{"arch": "unet", "model": "image denoising model", "dataset": "crops of objects in photos (Visual Genome)", "train_examples": 61751, "image_size": 40, "crop_scale_min": 0.5, "horizontal_flip": true, "translate": 0.06, "task": "denoising", "loss": "mse", "noise_std": 0.4, "norm": "batchnorm", "activation": "gelu", "widths": [64, 128, 128], "blocks_per_level": 2, "block": "basic", "attention": false, "upsampling": "nearest_conv", "init": "orthogonal", "residual_init": "none", "optimizer": "adamw", "lr": 0.0018, "beta1": 0.9, "beta2": 0.999, "eps": 1e-08, "grad_clip": 0.5, "steps": 30400, "batch_size": 128, "epochs": 63.0, "lr_schedule": "cosine", "final_lr_fraction": 0, "warmup_steps": 1520, "weight_decay": 0.07}
Rows from block 3, named by matrix and row number. Rows with one number belong to one channel. Each number is 500 + 25 x the weight over its row's rms, rounded and kept within 0 to 999. All counts start at 0. Numbers have three digits each. After the name is the row's rms in percent of the matrix's.
# convs0: first 3x3 conv (model.enc.1.1.convs.0.weight, 128x128x3x3), inputs 104-116, a 3x3 kernel for each
# convs1: second 3x3 conv (model.enc.1.1.convs.1.weight, 128x128x3x3, transposed), outputs 104-116, a 3x3 kernel for each
convs0.22 099:524513503536527520515520494487488502524481477560517493528516497509511497454472497454487482487509517505512505512509499506505489506505496528530534517501526490510518496498488508489477514513515493490495505499483512512497436431439430441444409413410450453481447429460480474441522513494529506490520504497494463467488478481473478472521521483520508474526503478
convs1.22 116:473452489510496512510516545481476437480486461469468450523516529511504513499492474474488518460462470479484482513500480484479464478481465523518505493491494492498497500508496482498519494503518497517528481475501497473481448479497444470505445466511454507525456453517501485492502504498460478504475474512496513531502502508513513513496516541475515545462482502
convs0.23 099:521500519480470516463431483465522517476491497517482488507518469491522503520483498500493490532506502504562546485523487488496483471459462507466499505504544548567548483490489483463474484494504461476498482506531522556559503440485515495511528541545463454462485494524535526510515491490508527496529552508493457480534486474529519540532513484511500446531521504
convs1.23 104:530502493547474467524526460502556503501530470531524517505508500463491504510507519493503511549525529524562494500493472517529493509509480479485460493491464521510475504493515512492489502502486535567553526504496555523521534542573525519525481452473473529515487505502470492483511529485501512503517525525508478515522518515522506503500502520476483488465487477
convs0.24 112:516503502510498494519510505506478490500502509493502514496495505488494491509503506517519510519516514520520520487483490478471479478476475486468460474456458468455464425427412422423392441444416514511518520522527534527528516494525521496521521494511495497492516517508503514503512500501495497489492494494488492488494503496490500491511512510512512501508511495
convs1.24 097:493505494509499479521502476459470488460499520468503504516516502488500495492515501517504495503502473499498485514518510528529525514520525496491495486496498481489488475509485456496468472489455519527536542539534541528534524518535530524533523519525517493488525509492511518497428437466423435454424432431519521514504500505494500492476451483490478505476474491
convs0.25 084:520515519516509519507505504461481482429425455413429449474483483482480483487485482486513504522516518507510507532522519519525520511513515489520525509530529521536530494498498485490488477476473503506530499525521507520512484521535496527540534540535454457460451456465466462463508510532525511532513518542450464465459468458459469460506508524509516529511511535
convs1.25 047:498497501498505507520507513484469476494487483491486489501518463489486438497484445483498512486490507471487494489517511478513510473505507490526536488521533487528529500499498490500482486480464466478493467469473475471470527517509514502502522508508507528532486509510490507508446459432462450455462454447500529520492529528502542535475464461488465463485462460
convs0.26 108:570527488559519479546492462506480471496482487554534517534525505507511525501493507497512504489500492493507500502492507515513521508509507504516489501474489490490470512506514514503507469474496505488508500498504522499515515492514521488505516495522472457488461410488508463530520536516518518516508505507482477475474450466491466482481501500489501492506513500
convs1.26 119:440434479442477476440461448486514520484536529520502511501488526488471508483481496508513512490504477516520507498489503510498516485487511513500513509497510502509522476487497496476508493492512496511480511525477511495482512516516512534517496516517519512510518483482507517482518491501498499518494513525485478464480476490470470486566485523564471560528485558
convs0.27 102:504523509488507481437449519532489474539541528486486549476499460424497497521484498479523477485476482496525515480443438531510467510536505471516501461456488490490484513493512522541533517488537519519530486470481502453465497493482526499503533497509489485464522431516510496482498494489486491492494483490492478488486482486486478492518515500499482487506503501
convs1.27 128:489465450492502489491496483505464490484489468475522530513499503483544531489509498492478512529514500520551506487486489512497495533521514520520521519510502521532518507502509492470488490496503504492531486462482534532521513495525515490512494488486491475474520486489472497479475477493496499503477493503504501499518509511526507508488505525496497528465515557
convs0.28 078:510492505511504497495497498486481492533513477511514465482477498490497472500504491480477509480491537500519534510488499496477485480482480474486489488491501507494502471484516497493512519525518501539531503533535480508525509503491518524511535536516501502470510519470485507476517512517523517517525524524507499501514491484513495476509500518516520517526518525
convs1.28 068:507515532485489540499509536519528521505508519493508527523501458524512460519520478485494495477498492472484482465495507460482492466483498492503518477491503482492490509511525527532520539539506495483508488498515488510500434444465457471478488492490445495508423475490439449476467468461489477466491484480503530546487523521472495520492482472505498478516480467
convs0.29 104:494488510486502513494502512460451502499489500496514512550416484542431478554436494516527503507514505463491483462478500485502506511506492473465448478465442482464443527509491514507494493512528485481483491483489490481499480511498481507492486516496487506502480489497474505498484491503485490500487493499500487492501493501497480494500486499510498505532518515
convs1.29 114:512511481517524479518528494536545500493535516515562508521513496507511493525512477507540513478500481459473464483476487488495501488491499517511505515514509511518520510506511510504498527521513475472504501481514478453508461520470474537485452515463473498474469503483480516488497502489512501484523502486516498518510504527510517530528483480508480493538512491
convs0.30 098:504511526495502495523533523527529510517518474492509497511504503515494496503498520531527499514516481516505480465498477488506461497513471474504482479507495477477520470470490477503562483472490490495519539532514515509490466493498460496505459496523498500494524531480521505492500517521498510512499493484533524487517498465490465450520517525503497522490486513
convs1.30 100:497516526483474496456439446478508492508526480492484428480532510449515496495521522508516487522506497508485493473488498484484491478467468470494497485510506481501493515477538516512593506479556522501497502468462485477496496513487506507471472476469499488499499510489506514506498492481479493475474480484513504481497489472507498470502486521502496494503509479
convs0.31 104:520461439541514486495483475515531493492559490550519505501474523474502506455492481477485495532455515552539491502508495487521526498510527510509526536524530519529519532546503474523462500485484501497515505487497487519495513486503503497517516503495474505506530521504531545480533513503509515497485500500508501506492546504493492502451490507511497503524520502
convs1.31 130:479492524447471523516491540467457470469466497496455483472527481490568517496513536515512523527485526509513535501506549511508542510515534516503510509518517498501517499493493498490498503498501476562490496561525530574529478540505481530510510519512490504507482503491490497484489489480502526500513514503489489526485491500481506488469472473486497543515504467
convs0.32 097:491484471488508485478504498521492519525485489501496482482493497487514526504511525500515493502522503483500490503527512514537516533558533490485493476488487500497500472460493480473508463458515508471474524481469517475476487485492497487486502490489537478510538491481535507495499511490509504492504505491527533535518526508520525505510530539512525540510495518
convs1.32 088:451437444459448462470451459536534521533501501504507514477503527503514524509499494486462464470470475461479486502504519517522525528537527487488491484482483490495486514518534524523511531524503509481511489480521519513543532513502491486481504506490498533530484525516509516507547549560543547561527525538464474466459470466435449441551514500532535515536525476
convs0.33 105:525479477524487453489497500521409495499466518508517510504519507466484510459496510515547513490531500489537508491481511516515513530545520461513501451479475470465461480445490495476537493474548467457475497485496507488483478479484507491500505499495478507541516538513500519473507489506513495510496480498475516489485512487500543494520473486517481495493469501
convs1.33 106:529481499488464446495504474477459492504540540493503510526536518532524543536501516516507491501485472485483483485479490482485500490481494487498497484499508495493503475480508502484513521475473507544489510555520464511471489516477485531496474524459511505504506509504496511483505491503503481502515482484528524509508529502518548511511445501523482520508465563
convs0.34 104:576530507539535491497525535524473536554498488528542534493493486474497495505517501507500495488511468466485499466477495488474448498504457526497471466498459489484515517513514507500527509518517479492503458513519492481506505515536495482474527493495496450507453479409480462469487481488491496487494494479475500490480487492504514488452463451457444426482464444
convs1.34 121:541504500526525543491501510494498459490509491472499516489515512507505511511517537507492487506505486496512493494504497510519530491507527502495492507501492495495499494474474502493475489479473505494500505503492475473483503497512497497497528516511534488460479519484460464503476481490486493495472481491519523518482495500494491502470509494450479476465480481
convs0.35 103:500469453500483478529497499511529488513491473503489476504487499497478493507496483523513491525499499529479498536479475557501492548483483498497519505496505520496497479499437560559494460528488445466513460499542478480520424484490459495482460513494479564498489570521483551529498522501496523495488506493508493487528522493531524489468458481471463482484479507
convs1.35 100:524506497525516483534531524505548508490539492499523486512513506535514504469441456502496461512507456486533484508497455510514479503498464492483456527494458517486468466481515532485496515493489519482485546508500514478524499552440522569451474520438532517463521540473494515465497504508457468472476482478513481494534512502526502502541472494537469518494460551
convs0.36 097:490471453496508502495516498514506520486495501414457445516500484494500483526508497477483495504513503521521511498481513491460494501491523494493495508512489513508505507520535520508543516492493499511505513528510535520520490502484487493465470484472477475573452448519486437509511496504506499500498509514474454469468464475484478494466473497454476518489501535
convs1.36 098:471485497484500502470506495502486451483484458466459457479504470495498473482487461482454487464454456505463482505505495508493495514507494513500499523501497514501497520496487504493500476491504469480483480488473501505486444477513467505535469504504496511526534503513564511501493481481496485504485463502548526524546527510557543516552488467527463454499442434
convs0.37 104:483506528506509505509516517500501495512492490494492517511478512476475483482479487495487503494506507497526526543540537506503497466491471494492497487502489463490490497477491513493506521497517496483489508490496531509515498513523495512530474492501503497504519491480503485477517517501499515506479505504492495506508515501521519503474503536508510521515486475
convs1.37 095:496522521495504530513494470484528493495522507512520525489508512503552529491523520480484492498509509497551507523526518484480494455456468520505497511503480505501481506500525500500521523494513461481476479504504494509510494476504483500520433464492467487498498509506498528505489513517494512510540524500501487488477482477482493473562508467515502506483515535
convs0.38 101:509497486515528494506514475491516510449481491452459462508498477541520491521497497501530504464519503474525492530526502522519493522506494511502521512525521534524519493449462527480505507479498541525523524522525534527523459462476484476482488484481485455464484471486464467485481506513472500514481496506511520517517529534514521528493474500477476495480498501
convs1.38 080:506487470487462442521503491531544490519508484493493497475511504520507485525511507543541518496502493488498528495519514491504502490498497498504499512512497516511504506482461521518506498498511499498470469497485473523511516502518513508559515517539516527501502546525488516502497490500510511495508512500530527528492506514512518506508493480479493513462489493
convs0.39 105:479478477508518510511510487494483431505465477464496491460485500509520490507494488494497479506499493497497512497522536489505520490510525511511516534532516512516513503459449492476466489487465481463469476470476479483492513479467480474464469487499507518475475514505475477524498481482495493493497509506505481502469476500465498513487458483484483501499479491
convs1.39 109:467496473470498505513516515524515485500482462520503500489482509501493489502477471488491504491496510516516510463499492466488483444478483476482479486489477478486477508509500516530504525518516500491487494483502474501515501502478502482488480486520492486483483495479480499499492486471489473477480460469508506504526500490526501503490533485512506482484458482
convs0.40 108:518512477516497495522506475475490494473485514512520524493500492484522512470500519490495499507500491499493472513499470523493472522494478483493500495488497513511509457497494441477484507527505524501464551501447525474430485521483471512479460522489497509535515511507519535510550505482538486470530491500500505522477476490515501500485518507459486500509528505
convs1.40 102:527535491491472431491471463492519545479505532490520515486514506480493497512513507496496463494507453500503480520498493511492473511507469511511523517510517502492512522554501466512488475506482525497474516499480500457447420498497439519522455504473492510488487503513508527531528515500514491498580536525473475504481494515479503526529491519508496504457502535
convs0.41 100:490484491491494486465484530460439509473539522480480504508489484468486489522461474482494485493506515471521540500515493512509479523511468509490526499528508498511503538508546510515506481531540493512498479471527487504515512504479517475465518489490492495505484504529551516519473500490486516496468507505481504487532511501506496468462515484478494459497523499
convs1.41 103:462493510447500513481483487530467465526517509469471531502530502491553509510514511489505498503484528461525506514514504499524519485508524477505516479493516501515528486478505479487494504513526520539526478528544458531499529498479535528490486518449539506512539545501501553557513523506501535509491498509476509482499489439485500479485461465459489509481507441
convs0.42 104:530498469523483419543493473508489520494535523531498503489512479520516490523510450476491483511464530491489514475528510499508480479499477490492492486468492513471494474478477519512488502488509500497516472471532486483492536519470502494504459486503530503497516496521502496513474490499474529510501519491466504521479519538471504518511494510534500511508480512
convs1.42 109:485493501478458521490434470497526528538508453509456521503490471501515453483504503492501506509437518514516511498492482504506472486491481521526532539519523526510505492518501502515498507497494537502480571443448517482504546509506563462437528458488494484501515495446487505491533528505525518499514482496523511510518536515517499505508481522508516499506518506
convs0.43 108:577526461551489446522499479523499450487497493517502537463497529460464477473474453547491486521493502515502500493532541490511523459453473503514547484506512492499490492485481513512495534516517529531525494517528487501492512513502496505495491505483553537504507518533531545548511508505512501503505500502506511506506502481487499506505511515492510517486507496
convs1.43 112:508515479525547493549566515548516512498504469556529515499498493512487519518490478505500475482491488490497505462461469477483483458476490494513516492514519482490493482491492499505503513507480497473484494523496455476499529470499490472510503489516502519506471538519458487517511515523501508522522509505476491492456471486467484502500490509504485493524510505
convs0.44 099:494463495501503506479491486512509498489532499495491474497447488531482457497498510505510518475469526460448495498518508543550528531506494473494514480508533479506509530523499512505488518488498481517485485501511520520522492490492498494507518489491524515468504527498544515512494522507498525508485500494465463496447476525463480501497528494503532500481493490
convs1.44 106:483468513511481493540498516480533578494508553473483557505506495500494479535510504510525534485527562451514525505504515496501511514509515518508503520520502518498500491520508498509506498500515492541479466494519436486538544541480471499462456481538527492469526514495503496529490490502502484493515510510489493504488488516492525523495507536454474512465504527
convs0.45 107:465472490488475520486494537514515464533498507528474489506481511511477481470477498476512504496497486510482476503507512499516522492527504469475478494469463479459477539506526522469500512515550457516500485531458491495429490545491495519482503514474443515487462499482478469476513516507510498501505503515522503486523492505522509490507505499501496450494499463
convs1.45 099:482483484494501505489476527488486586481494544496525507503509521501483491511524515493521505495515455506495485498489461495479471509505498488468477493483488480500490522515518498487481488482489440527482443555466479524449423544463435565453472553468436453465437469494420480504511487515513495521512488506529508487528520499517530525512519479496523490481490524
convs0.46 107:492479517502492559477478514535535486496522470469506479504508514511511487495514493461499491481544539501532536519463474528479466542504481488489490488487507474480471508507471548537475475487490493445484491447483534474499473459519470489525479457489512492491476487501533466478533488459534482454523487472502479495512487501491492497526463456538411426555453453
convs1.46 108:460506502472508501476507492494500495501492465490484451502524522478475518487514552472483508496485506501490502472482509473486484476478472514532499504532512503522513489512488469520529478516524501425484505403488526436505470457489496428505508413501502480524501475476514496471516512476484511509483506534487482511498481494500478471481487572471457560460467574
convs0.47 105:487524578434500510483478531558548487505558489482543569491494467482524465526513473529516489526444547538505486525498481509505471480515496485511503480481514458444523504506479492541495500525528468502498467482529509523507454498510463502541483469521510588528515524565494477536517521495499514507500479505478512498491511495482508492474488509501504540497498540
convs1.47 119:570512493544518475524515486445380442505450447476471467508512488491546485516527511522508519534475552506539514481473492508490492520494489488492485510503473515522490517495516491510502484502513502530523513502505514525503494441486529483472500516493547500514542524490522572503521505491509514480488522523511512513509512519485489496469482537489505512501504466
convs0.48 102:516507500503495507502513534482523528506506492519516517528501512489529522520522507495533519520567515520533498496506485507499507507515499480483495498478505484456493487481502517502530518540551524510519521535526525511522521505507532526516515486499398435457439435471497408442498479492475481488478486503486502503503487472503480505510523526487538516490512507
convs1.48 101:489548536508520565503502538484459490459475442435500455486528516505505505510503487520532516546558548508513551510508498500515508498512511483499502478495494487493486495464461446439458443466476466483547506502496527474483501478509491519522519501506457483498490497486486506484512521500475494495478469494481499498504495503512518505445443530463486495499481476
convs0.49 099:577539506529497508503464462519557562491530479495499502478506499487500446481496515564548570516508511480477447502498502512502495530492489499525478488490446508501447518512491525499481462467480557508500475456473476476509455481504474489510512521529521490484485501480498493476518492485515495497505494499483486471508495483509523536536523557539520543531494490
convs1.49 107:519497498495474495456473491460451473503497510500478538461460475493532509495503482519526522507486520460500529493487500502505512506511518498501505517517525508500507483490508517499489515496482529500513494508482469507464506496494524482499481507501503506491521527518504506498461503519472481490447455486475497506519520500511505507473478469510495501480450509
convs0.50 100:496471489482455475516470475492489499481500472464465447486484503473457471540486457531513494519512504536532524498500498491486496496510511521492515529491510522488500495505514492489477541527512467497490456491485470496497474466469490493491473463452525539534539553555530540539502491468498488457499494476527523520527517516517523515494469460478460439481471455
convs1.50 084:484496492518525507525496476494506484480511494471497487511489469517507475488498482419447465448464425461466431465478488473492502474490498484480464465470472463465467504507465463473440479486486451485491506509495523525494482459482525495487479450447502492509512493507530512503476470495479458481499460460487496492498498494502511499508457502479468527486492529
convs0.51 095:480490494513531525526531525491498493534532504523510515506493497510489507497480472477481493483500505513529534486514530491508511519534515472484497471479489456466468540556512513518470489489466510513534506502505489481471475465466454483493461491503475472489467471485463476490502503513488493501489508516459457481467473480489515529513469483514472481506465488
convs1.51 087:492494469505509475461504493521468480504449469509459487465508495482498503467473483522491503493515495483518503549534507557556504554543485521541524529534512517520506480491550495500524493529554533551548514496497502497493523490511534493519497468530479536497471524498481509484526529543536554562533528546472501497499522508516525524521517495510512514489497534
convs0.52 077:527532538531535540536531530474485493463483474459457467487498502500510515516515520512526526521532529514523518537541540534541538520528529491528524510545528530551531516522516509515501505509497506509528510522528516522517502531532525530543529533537463459488470465487482472485518526535511533539518536544489498500501503490502498491526528541527528541530540544
convs1.52 063:516511523522518530532523531488484482508490489498476487488490460482480448487473452503509514507511523501506513523548537531554544533564547498528520511539528521541536503504482501498476503498475487475493481473481481477480488491486480482483490489487537524516534517514541520516449435426444443429448438440476505499485513509491514508481482473485478475479484478
convs0.53 097:464485506474482495462495487502455463519513474489525469491485489467455446490478457481503483500508500512517489486507503504519504521526502510523523496524499498528517515513503526545522516521512525503528515490527521513546451464489449476493464493477486501520446460480490475506487490488483509496476485481509504497498502499495519512487477478508490504488478490
convs1.53 097:513494484485487496460484487504502506501492488510505528490510503506516515506517524497474465481479469507523491492459461483460456479464457482467468474463458469457453516522531516526519500506518507512493509501506515519506511486505462431476506488513488500519493491502509505500510511527530538530521519522506500485498507492509515504491531479495524484487462476
convs0.54 100:513505498523518521519534523503478460536456467548542516509521506458510505490527468506485479504488502502516499515488498527505477510504479481504493476488493479507534536517486508488462511504504503503500507490514509534527473476498444454496467497501519502510513485471492517511492503500519511490515514512504500453506506457498480501530471480517499507533534519
convs1.54 100:524501500521507498514525492511471483507476512488480557475444485502499522498519539490519468468485501486518516514501508495493513484502502506523517512519499504501483541536513495510500504496480481488449452467448486507484520514535435482543463519521514531514477476524497490529504480463502492468506497461489510500482493496486491519484451502458514507514520472
convs0.55 083:533536560541540550550534540479489488485488474480477474493497504501509518505518514513524524513512520510507505548546548544537530530531520509533532517544535539554535506511503501503493497498501498495527503524521510519510508535543525536551539545548485478485498490494497490497524531538529534537524546542488487491488487480495492480515520533524525538525530539
convs1.55 095:505506511509507518511512521482473476488473478486474478474463441470459438470455439514513521513510523507513519535557552543569556548565552510539539526546543524548538503487475500487467503491471485471481475468475479475475498488490491484487497489487534532535525527531528523528460459458464454458464459456504529522517534526524537527480470475480473475484478482
convs0.56 103:570549536518538514480524514512491464487521510514506527500493521504475509494498510540553508495509495489505504480520528472495523499512524481465482513480479459500464496483472493476474482479471489511498503516517520505507488508503463501531490461500490491468485509504503512481479486488478484485481479479482472449515479463494504481525505492551519509553504517
convs1.56 100:470479458449470508471471517532523529548517490528505498513505524513470511464473492549507519514512509497501484478481508491490486483480489504519501506512509501512522510526493499496485480506503464496523503497506511474466477492540481490544515474488454489514497516492493501468502520493493504503503494493502507502492492491536529521522519502514467517532446536
convs0.57 102:500491489525507513489493505516490471515496448484470424503490485469477460469465488502493481510513496502484490490479488501499514496501521506514522498504523507502538478474472495486484485486479481506540494505534530535567518513498525534539527537537526592530482588559531577593508499505497490488491480486487486442473505468470509481512511545480487534488488514
convs1.57 100:479469505484465480498490517516510521494518531471490497528531531501522507485492503458466528511494517495474497510530504495518497490493503469477477469478484469473492529519564510488527487486507554565545533555532511529518514528524541527486514494461552551550533538515514509521513481503471460517472470509518508504499482484479491500519482534517473496474461488
convs0.58 107:491497487484498477490509494498519491505518484505516483473465450483465468491462452489497511477479495491486494506511499502510500481478472497488501498489493505501489493467519500462501510490520547556571532544552526535544477502495485519521485502501492505528513519516490501507454472495449473504450467505503539513509537518492510489508505520507500515503480508
convs1.58 093:464480503480496497490499491466473457504504474518504465522530496503520503502542534494513510492520512511512498502488476514501489502494489492486469482477463492488474521509518502500504511487498522529533521542540504510512476473482511493505504485492520524484515533492513498474503503473496497485501500493528538524526530508506509492497491498492481490480473475
convs0.59 099:487496513460509550476477512496507497452522534460496490525492483496415460504464488499528500512556492525537480494518515468497510471483512510475468509515501500532516503502481492497493501491468514514524483490492503487470489468484471462482486468469521478521486512503513507516502504514510496508510512517501494485507501470510485461498488510514495516506506525
convs1.59 107:501530507514524504487501503484524536518514511503513487482497524494511519481507508475475514460499498492513508493499496495502513491503511475483466482485478488487487506494515489491526486500518475517480475506461477487466515475517475458483480454474451467447434489467420468454483495500469461490468468465525514495493506485507493487493514522476484535492488538
convs0.60 100:472521549460497511477488481504482475534535473506499467495494494487446480492498505509486457526510465523491433467474496462464505479484510503474473487472459470482477526522533539527509524508481480498524487506536477489513525525490465511486427495504487481484465478500438459498474486506481483497479483512481490509467494526462498517512453455529448453526439464
convs1.60 091:498516495515519514522545523512469534487492517511482501494516490500526507460525512435484537456512518499544533492497514518509513520514515463493500479512522493525518505525510472500512477507505490481449508499462523494477511517498530505478532481482446496508459491507473487502553479471562499477535504507520502497495497507493499481446453490462492502484494512
convs0.61 099:500493497505481467469475520517509487533534513518459500498480485518505471496481503498498468552492486528522487512525482474485461516529463489494504488510518505508490466446449547553548506500537491494496471483493505504489505501497507497515485469491458476499523495526527531488495511504488504498482492491517539508477511542444451517466499487464485486474485490
convs1.61 104:529488480479521524428459477502502478496492474489467459508523483506531495479509485508533494495503490497521512491527507505506501490493512513493498500509502503510526493481486484507501526520499562476477521469506510501525479483490515498472519518481470439486492474460451468464517500503488504505485497507491507514487487490494482480566511508495485498509493505
convs0.62 109:496487474499529536481541568481462508515476544513520517491503489489492469515508463490520506495528511496510520504514518497505512508499498493509521515518515523530488532499493529505491501499489497503521509502511507489498507484505507494507513508518492469519519511530516537531495485478498485490489491494481468509488500510505512504503504514506488508503482510
convs1.62 105:505515488510526497500554598461442470492491514496504506475511527468435474496489478517482493504512506501506499492496487487503493488493489494504491495505493489501491514509504503488494489487480472471484489479497482470482507498522512505535510498532511504517526497511524485496511501501501483491505479483483493492496494488496489496476505523502518531487484489
convs0.63 093:480491506500519545493495516468507488497494507522517510514502531467449457514483473513519488529546535533559551496505511500515534505517543508491505477495488466496497513526507483489499493455471493467453502487487489495510485505485493516495484483480512561511510538498496527535511496488508493488509494494491483477490483467478485490450436457467464476518517518
convs1.63 096:519505521525506512533512492520521495501483469505464477509451471496461468503455450500487458492475446490476449490492488489506490476487486491517535504537546517542544454515532457503528464489508514499480536504476546505480507508478492500488473477469525512498489498489484484496495484481480485496478471481464465468482488484467473482530512472521522483503505519
convs0.64 105:488505496494497494520520520513494528510485489476485477470503490510480503472482516506488504486474471507493492501481498500485483499492472537537523498494484491480463528538554506521518520534520508516525510504506516522533468451504510484516502497527454463469495494495480472473469473487454461478472474484498496489499496514526517537534480527515442506526489547
convs1.64 105:493534507501543528466469491527529485524506517505494527478546522507519521481510515472455441459508477481495481568559520556543511523505468567552551544534534535523531496494473471493488481491520479486479519510484496482469498473511525525560489502530483487468528514480510501455472492455487511465461492466537537541517525523522508513477496491514503501469500492
convs0.65 104:500496498475501509463478503539548488521510501499504522492458464508502487471496517526526480537545505525535474482493452483504463494510477486477483486486491479489489530549550574575561556555552480458490477474497475456481460451474476469495455444487497490499524495498526501491546534515547515490536505480501477478503471472483465494527497506515487482523516502
convs1.65 091:575521506513514516489495537479501492487504491493524504506496505499505510497520531494496492492479462494464472496493497499495504512510513528553550512535550493512537508493476531527511503521507464439431501481482520508496441450437490485454471486469502505508497505512479470494521527556498538568498540552498509519498513515484495505556515492561531529509518531
convs0.66 101:475452436482488457472508507507528513499547514504497479507469506437492589482476507477483473518497481515518486490488473514502468501482492487479445488479464474479460508513484505545500507518504502502548525507553504483536500484478510499536515488511491498506497492516497510503513509497511501495500487508445490528458491510449459482513476506530490508528508522
convs1.66 102:447468496458525515495494578449467484479510489491515471538535492541513504531496507502517501517514482481518488508510483494510494475499467522527499494515487504517504491485511449478490491496502475483506549505504565490513474451461479489480500490512539505525510480515502491518470460460476497482505491492498483466469478483460466462486486482502524517547542497
convs0.67 097:489494525512488471539501481513489548525530464483529492516488479467425460507456470528516498558535534554538518477500485479488481499522493522520503516554516517517506513489507475546482485510510511509515501519515459494489542512517542539520495490479514502469566583506476507476531522477504543471501502488515498475510526500499491486483485484503515488496494484
convs1.67 085:555536488500557494515536458442431454469547508495483472514567510501559529507518512495530509518531511471496484483520525499507539503513518453472475460478469479490474533508497519522493491474499497501485521546513517517518519467479546532525513504521498504489523540522512501506495482476493504481483483491501514523499501527492522520450502517471528485487497487
convs0.68 086:504514530519525530511513517496491508502492510492484499476475472472478472469468466479495502502534531509530519540536537539534535535530521481501501502516516507527520472465468459452457460453454497513516512505507515497495475505512505516522522532531490491497492489501495488504519531533524536538523548539531534534540541532539535528521517535519515529519513533
convs1.68 046:481480478496486508500495506476458473484485493474484502508505479501510479501501461471473483467467481453454462494545550477528556453508525500549543502535533483523522545520493541544502541533508497467467504469453497472472483486479481482482496492492536548557521521521516505518489480469506496483504491482496554555488541559473534546533501485529512502535519509
convs0.69 104:524507500474470506462461495545509526521508530510510529505494541487486450524508507484490457508501495513498500516528483502515483520517504522505498494485485470481474519539507505530515488512508511511514496494505492477490547503498523505515495491525495491473512474485496478514495493479474462449458453455494447459489473479480473496518510565506486515502495516
convs1.69 095:527502476506543527516526509486489520480478485502477493523488492511493492521491526477512514486502497479484451516509514518498480521512497504504507501504505525531518454466484491478473480501512538505465509510508506485481522477492519503502516472460503517498492493495510454467497495509477494512503504513488459484469468462499490476518485458496522539513505494
convs0.70 089:521525533523519535532524525466484484462483470458451461480487491495498505508510513505513520514518514504508503531530527530533531518524523499521525511530528532542528495499498491489486489487483494502524499513516518518512498531548518533544526533534474461478473471486479471480523524543527530546521529543459469464472468461468467458517520535521523539522528541
convs1.70 071:506502511503511519512512525475474480494484482482481483486482448481473445482461440522518527515512518509508517538568544544570556550579563510540531526555541540564553516505491506502481500497476470472484461462470469462463501494499486479488492493491534526521521527530536532534450448446451451452462453451507527515513534519521539529472468468479466466479462469
convs0.71 091:534536508541534515508507494515476493540533521488516517512474488479464480504501500512554523511554541509550526468489512493505521515525530487501509502535505510536520514479451504511484494490500530515514528518509532514505457466492479487499479477480474484485474494488439434470499506512488494503492492499514513517500500502490490501491509519497501509510498499
convs1.71 096:485479469455449495469440485489471494542536547560536558487489506475450480524487484554575558530548544512529547497487487502495497511503506513499487511503492507516504528513527563528507568532508503543539503548537502530542495486484461482488437446475464499519452498515456505527489481467508476477508482485521499493533519515525528503479488497486510520495480495
convs0.72 097:518514503497493502499477497478516515508501507485490479503502497494482496511468520526512506495488466473451437505512514511550554507540533487509516511508522507526532531494480500454485458477523555551534543547507544533499512498538508495531504505529508521481513545491495529491510520489516521486534529503525524518515550542513551515523573553513564539516585539
convs1.72 096:518519491510468475465420419544540519497507492474490489557514528504502502494506489481504494475494462486487444477486504488504525505522544481468481484473474479483480510498460503494454516513458496529497537556501512525490500539545479542549476537531487501509487485503510496510518535517493517531493514520446463474459478486447485498512541523510526521481520513
convs0.73 096:500505492497494506516490496477531538466445538510426519477478482449471479462490517489495489525510495478476461526542554516513536502488511539538527545539520526505512496494476488488490511513530516541494533515492552508490525508503521491492502474457474499478471516504473471490506511496494508493482473482534525536545537549537541546522519507503489498485449484
convs1.73 080:486481522499489480475529472489535566486506550567549546471499511481502532482489501503468476484463460510484502488504494488502489487507490458469469468458464474476459536529509524514516515517526502500513500493506505482489510505517517490514529473494460467479465491475448456454442442441454450451447442462577553536554543521541519511486456479471455469476454487
convs0.74 107:463460471484490516478486494495479493524509487499503500545532515488435502512498521453504492526602562521588553501527533479510524476504515494512500504522495490495496487452462500493500514505496489484515487494505473466515499474503495452485493446497475483471452477448445459462510490495507478513505480513509498507487481503474481506490491514482485513482488504
convs1.74 103:463456448499502504483500481514458476491458501535515530522514499516442456515515496444436468433480472493488474519523503492493493474479489536529515526510499519502518506496518500495504507502504492471472484492499503495490525446466487448509498480497509482503486469512474464491502488484487477501489486495505489487491479491476472489546495524504482515524462477
convs0.75 108:504494486487492505485482490502476477502465397443537532515510498483501490514512510497504529530535542531515514498476464510476467520487496520509497503520498503500528512475457505451446501480486505489512486487492509503523477483505467479493498482505511526452495608450470560526483477487467460486494494510483499512496507511495510516532506507492478501518524544
convs1.75 108:475460439480449429467462456528513491523505473577529491524506508503474497534525527505496496496521508507515518482482479502495491498499493484484486483491493479489490500506510514502495499485493509499499496500500479470495509489506468487495454470484557537469522556515504516536485480481448444471461465488501509483512510499491499488475465481489464476491458525
convs0.76 101:474508545501489447502488502500508512504475495528502491500450481463490473490470480536539526478433462486515471503500469505496465521524506497480502475508519494514502519500502532509503517492498501457489483480501532513508516498503516516508500515514499474497506477518476469503495482493483486483497482496427451455492509502498489497543495524522457478503471496
convs1.76 104:494458475423435472446410437499523526526504510466455498503493522537568548512500487506517494514466515494482524507509510491495501508508511490499516486481497494490492517488487534510495509506506533535529520490486491482513508487471498503472499512519488481505498493514509523531476512533477492491473473485525506502480497513497495492506472494453463531517527544
convs0.77 105:496509530478492515494481488497456460502476449509522495511513519520519516515502504510526500552577556524561533468501494471505506472497505503495510486504505475488500508493465507490459503499498482472474480492480489490487476467457476485460464452444425462440454511472438468450510487483512480492506489497478479481478487485479490489546500496510480493517503511
convs1.77 123:475481466489503486489510488493486490519503486528496478506488488479462455502502486474474478481485486470479485511499489506499490502497488486481485486484486493488492494499476487497487473479485490495485497491477484474478479463460475470463484482483468471463466475474467476488481490494483479486476481480484487484484488491484493500487472502488457488483438495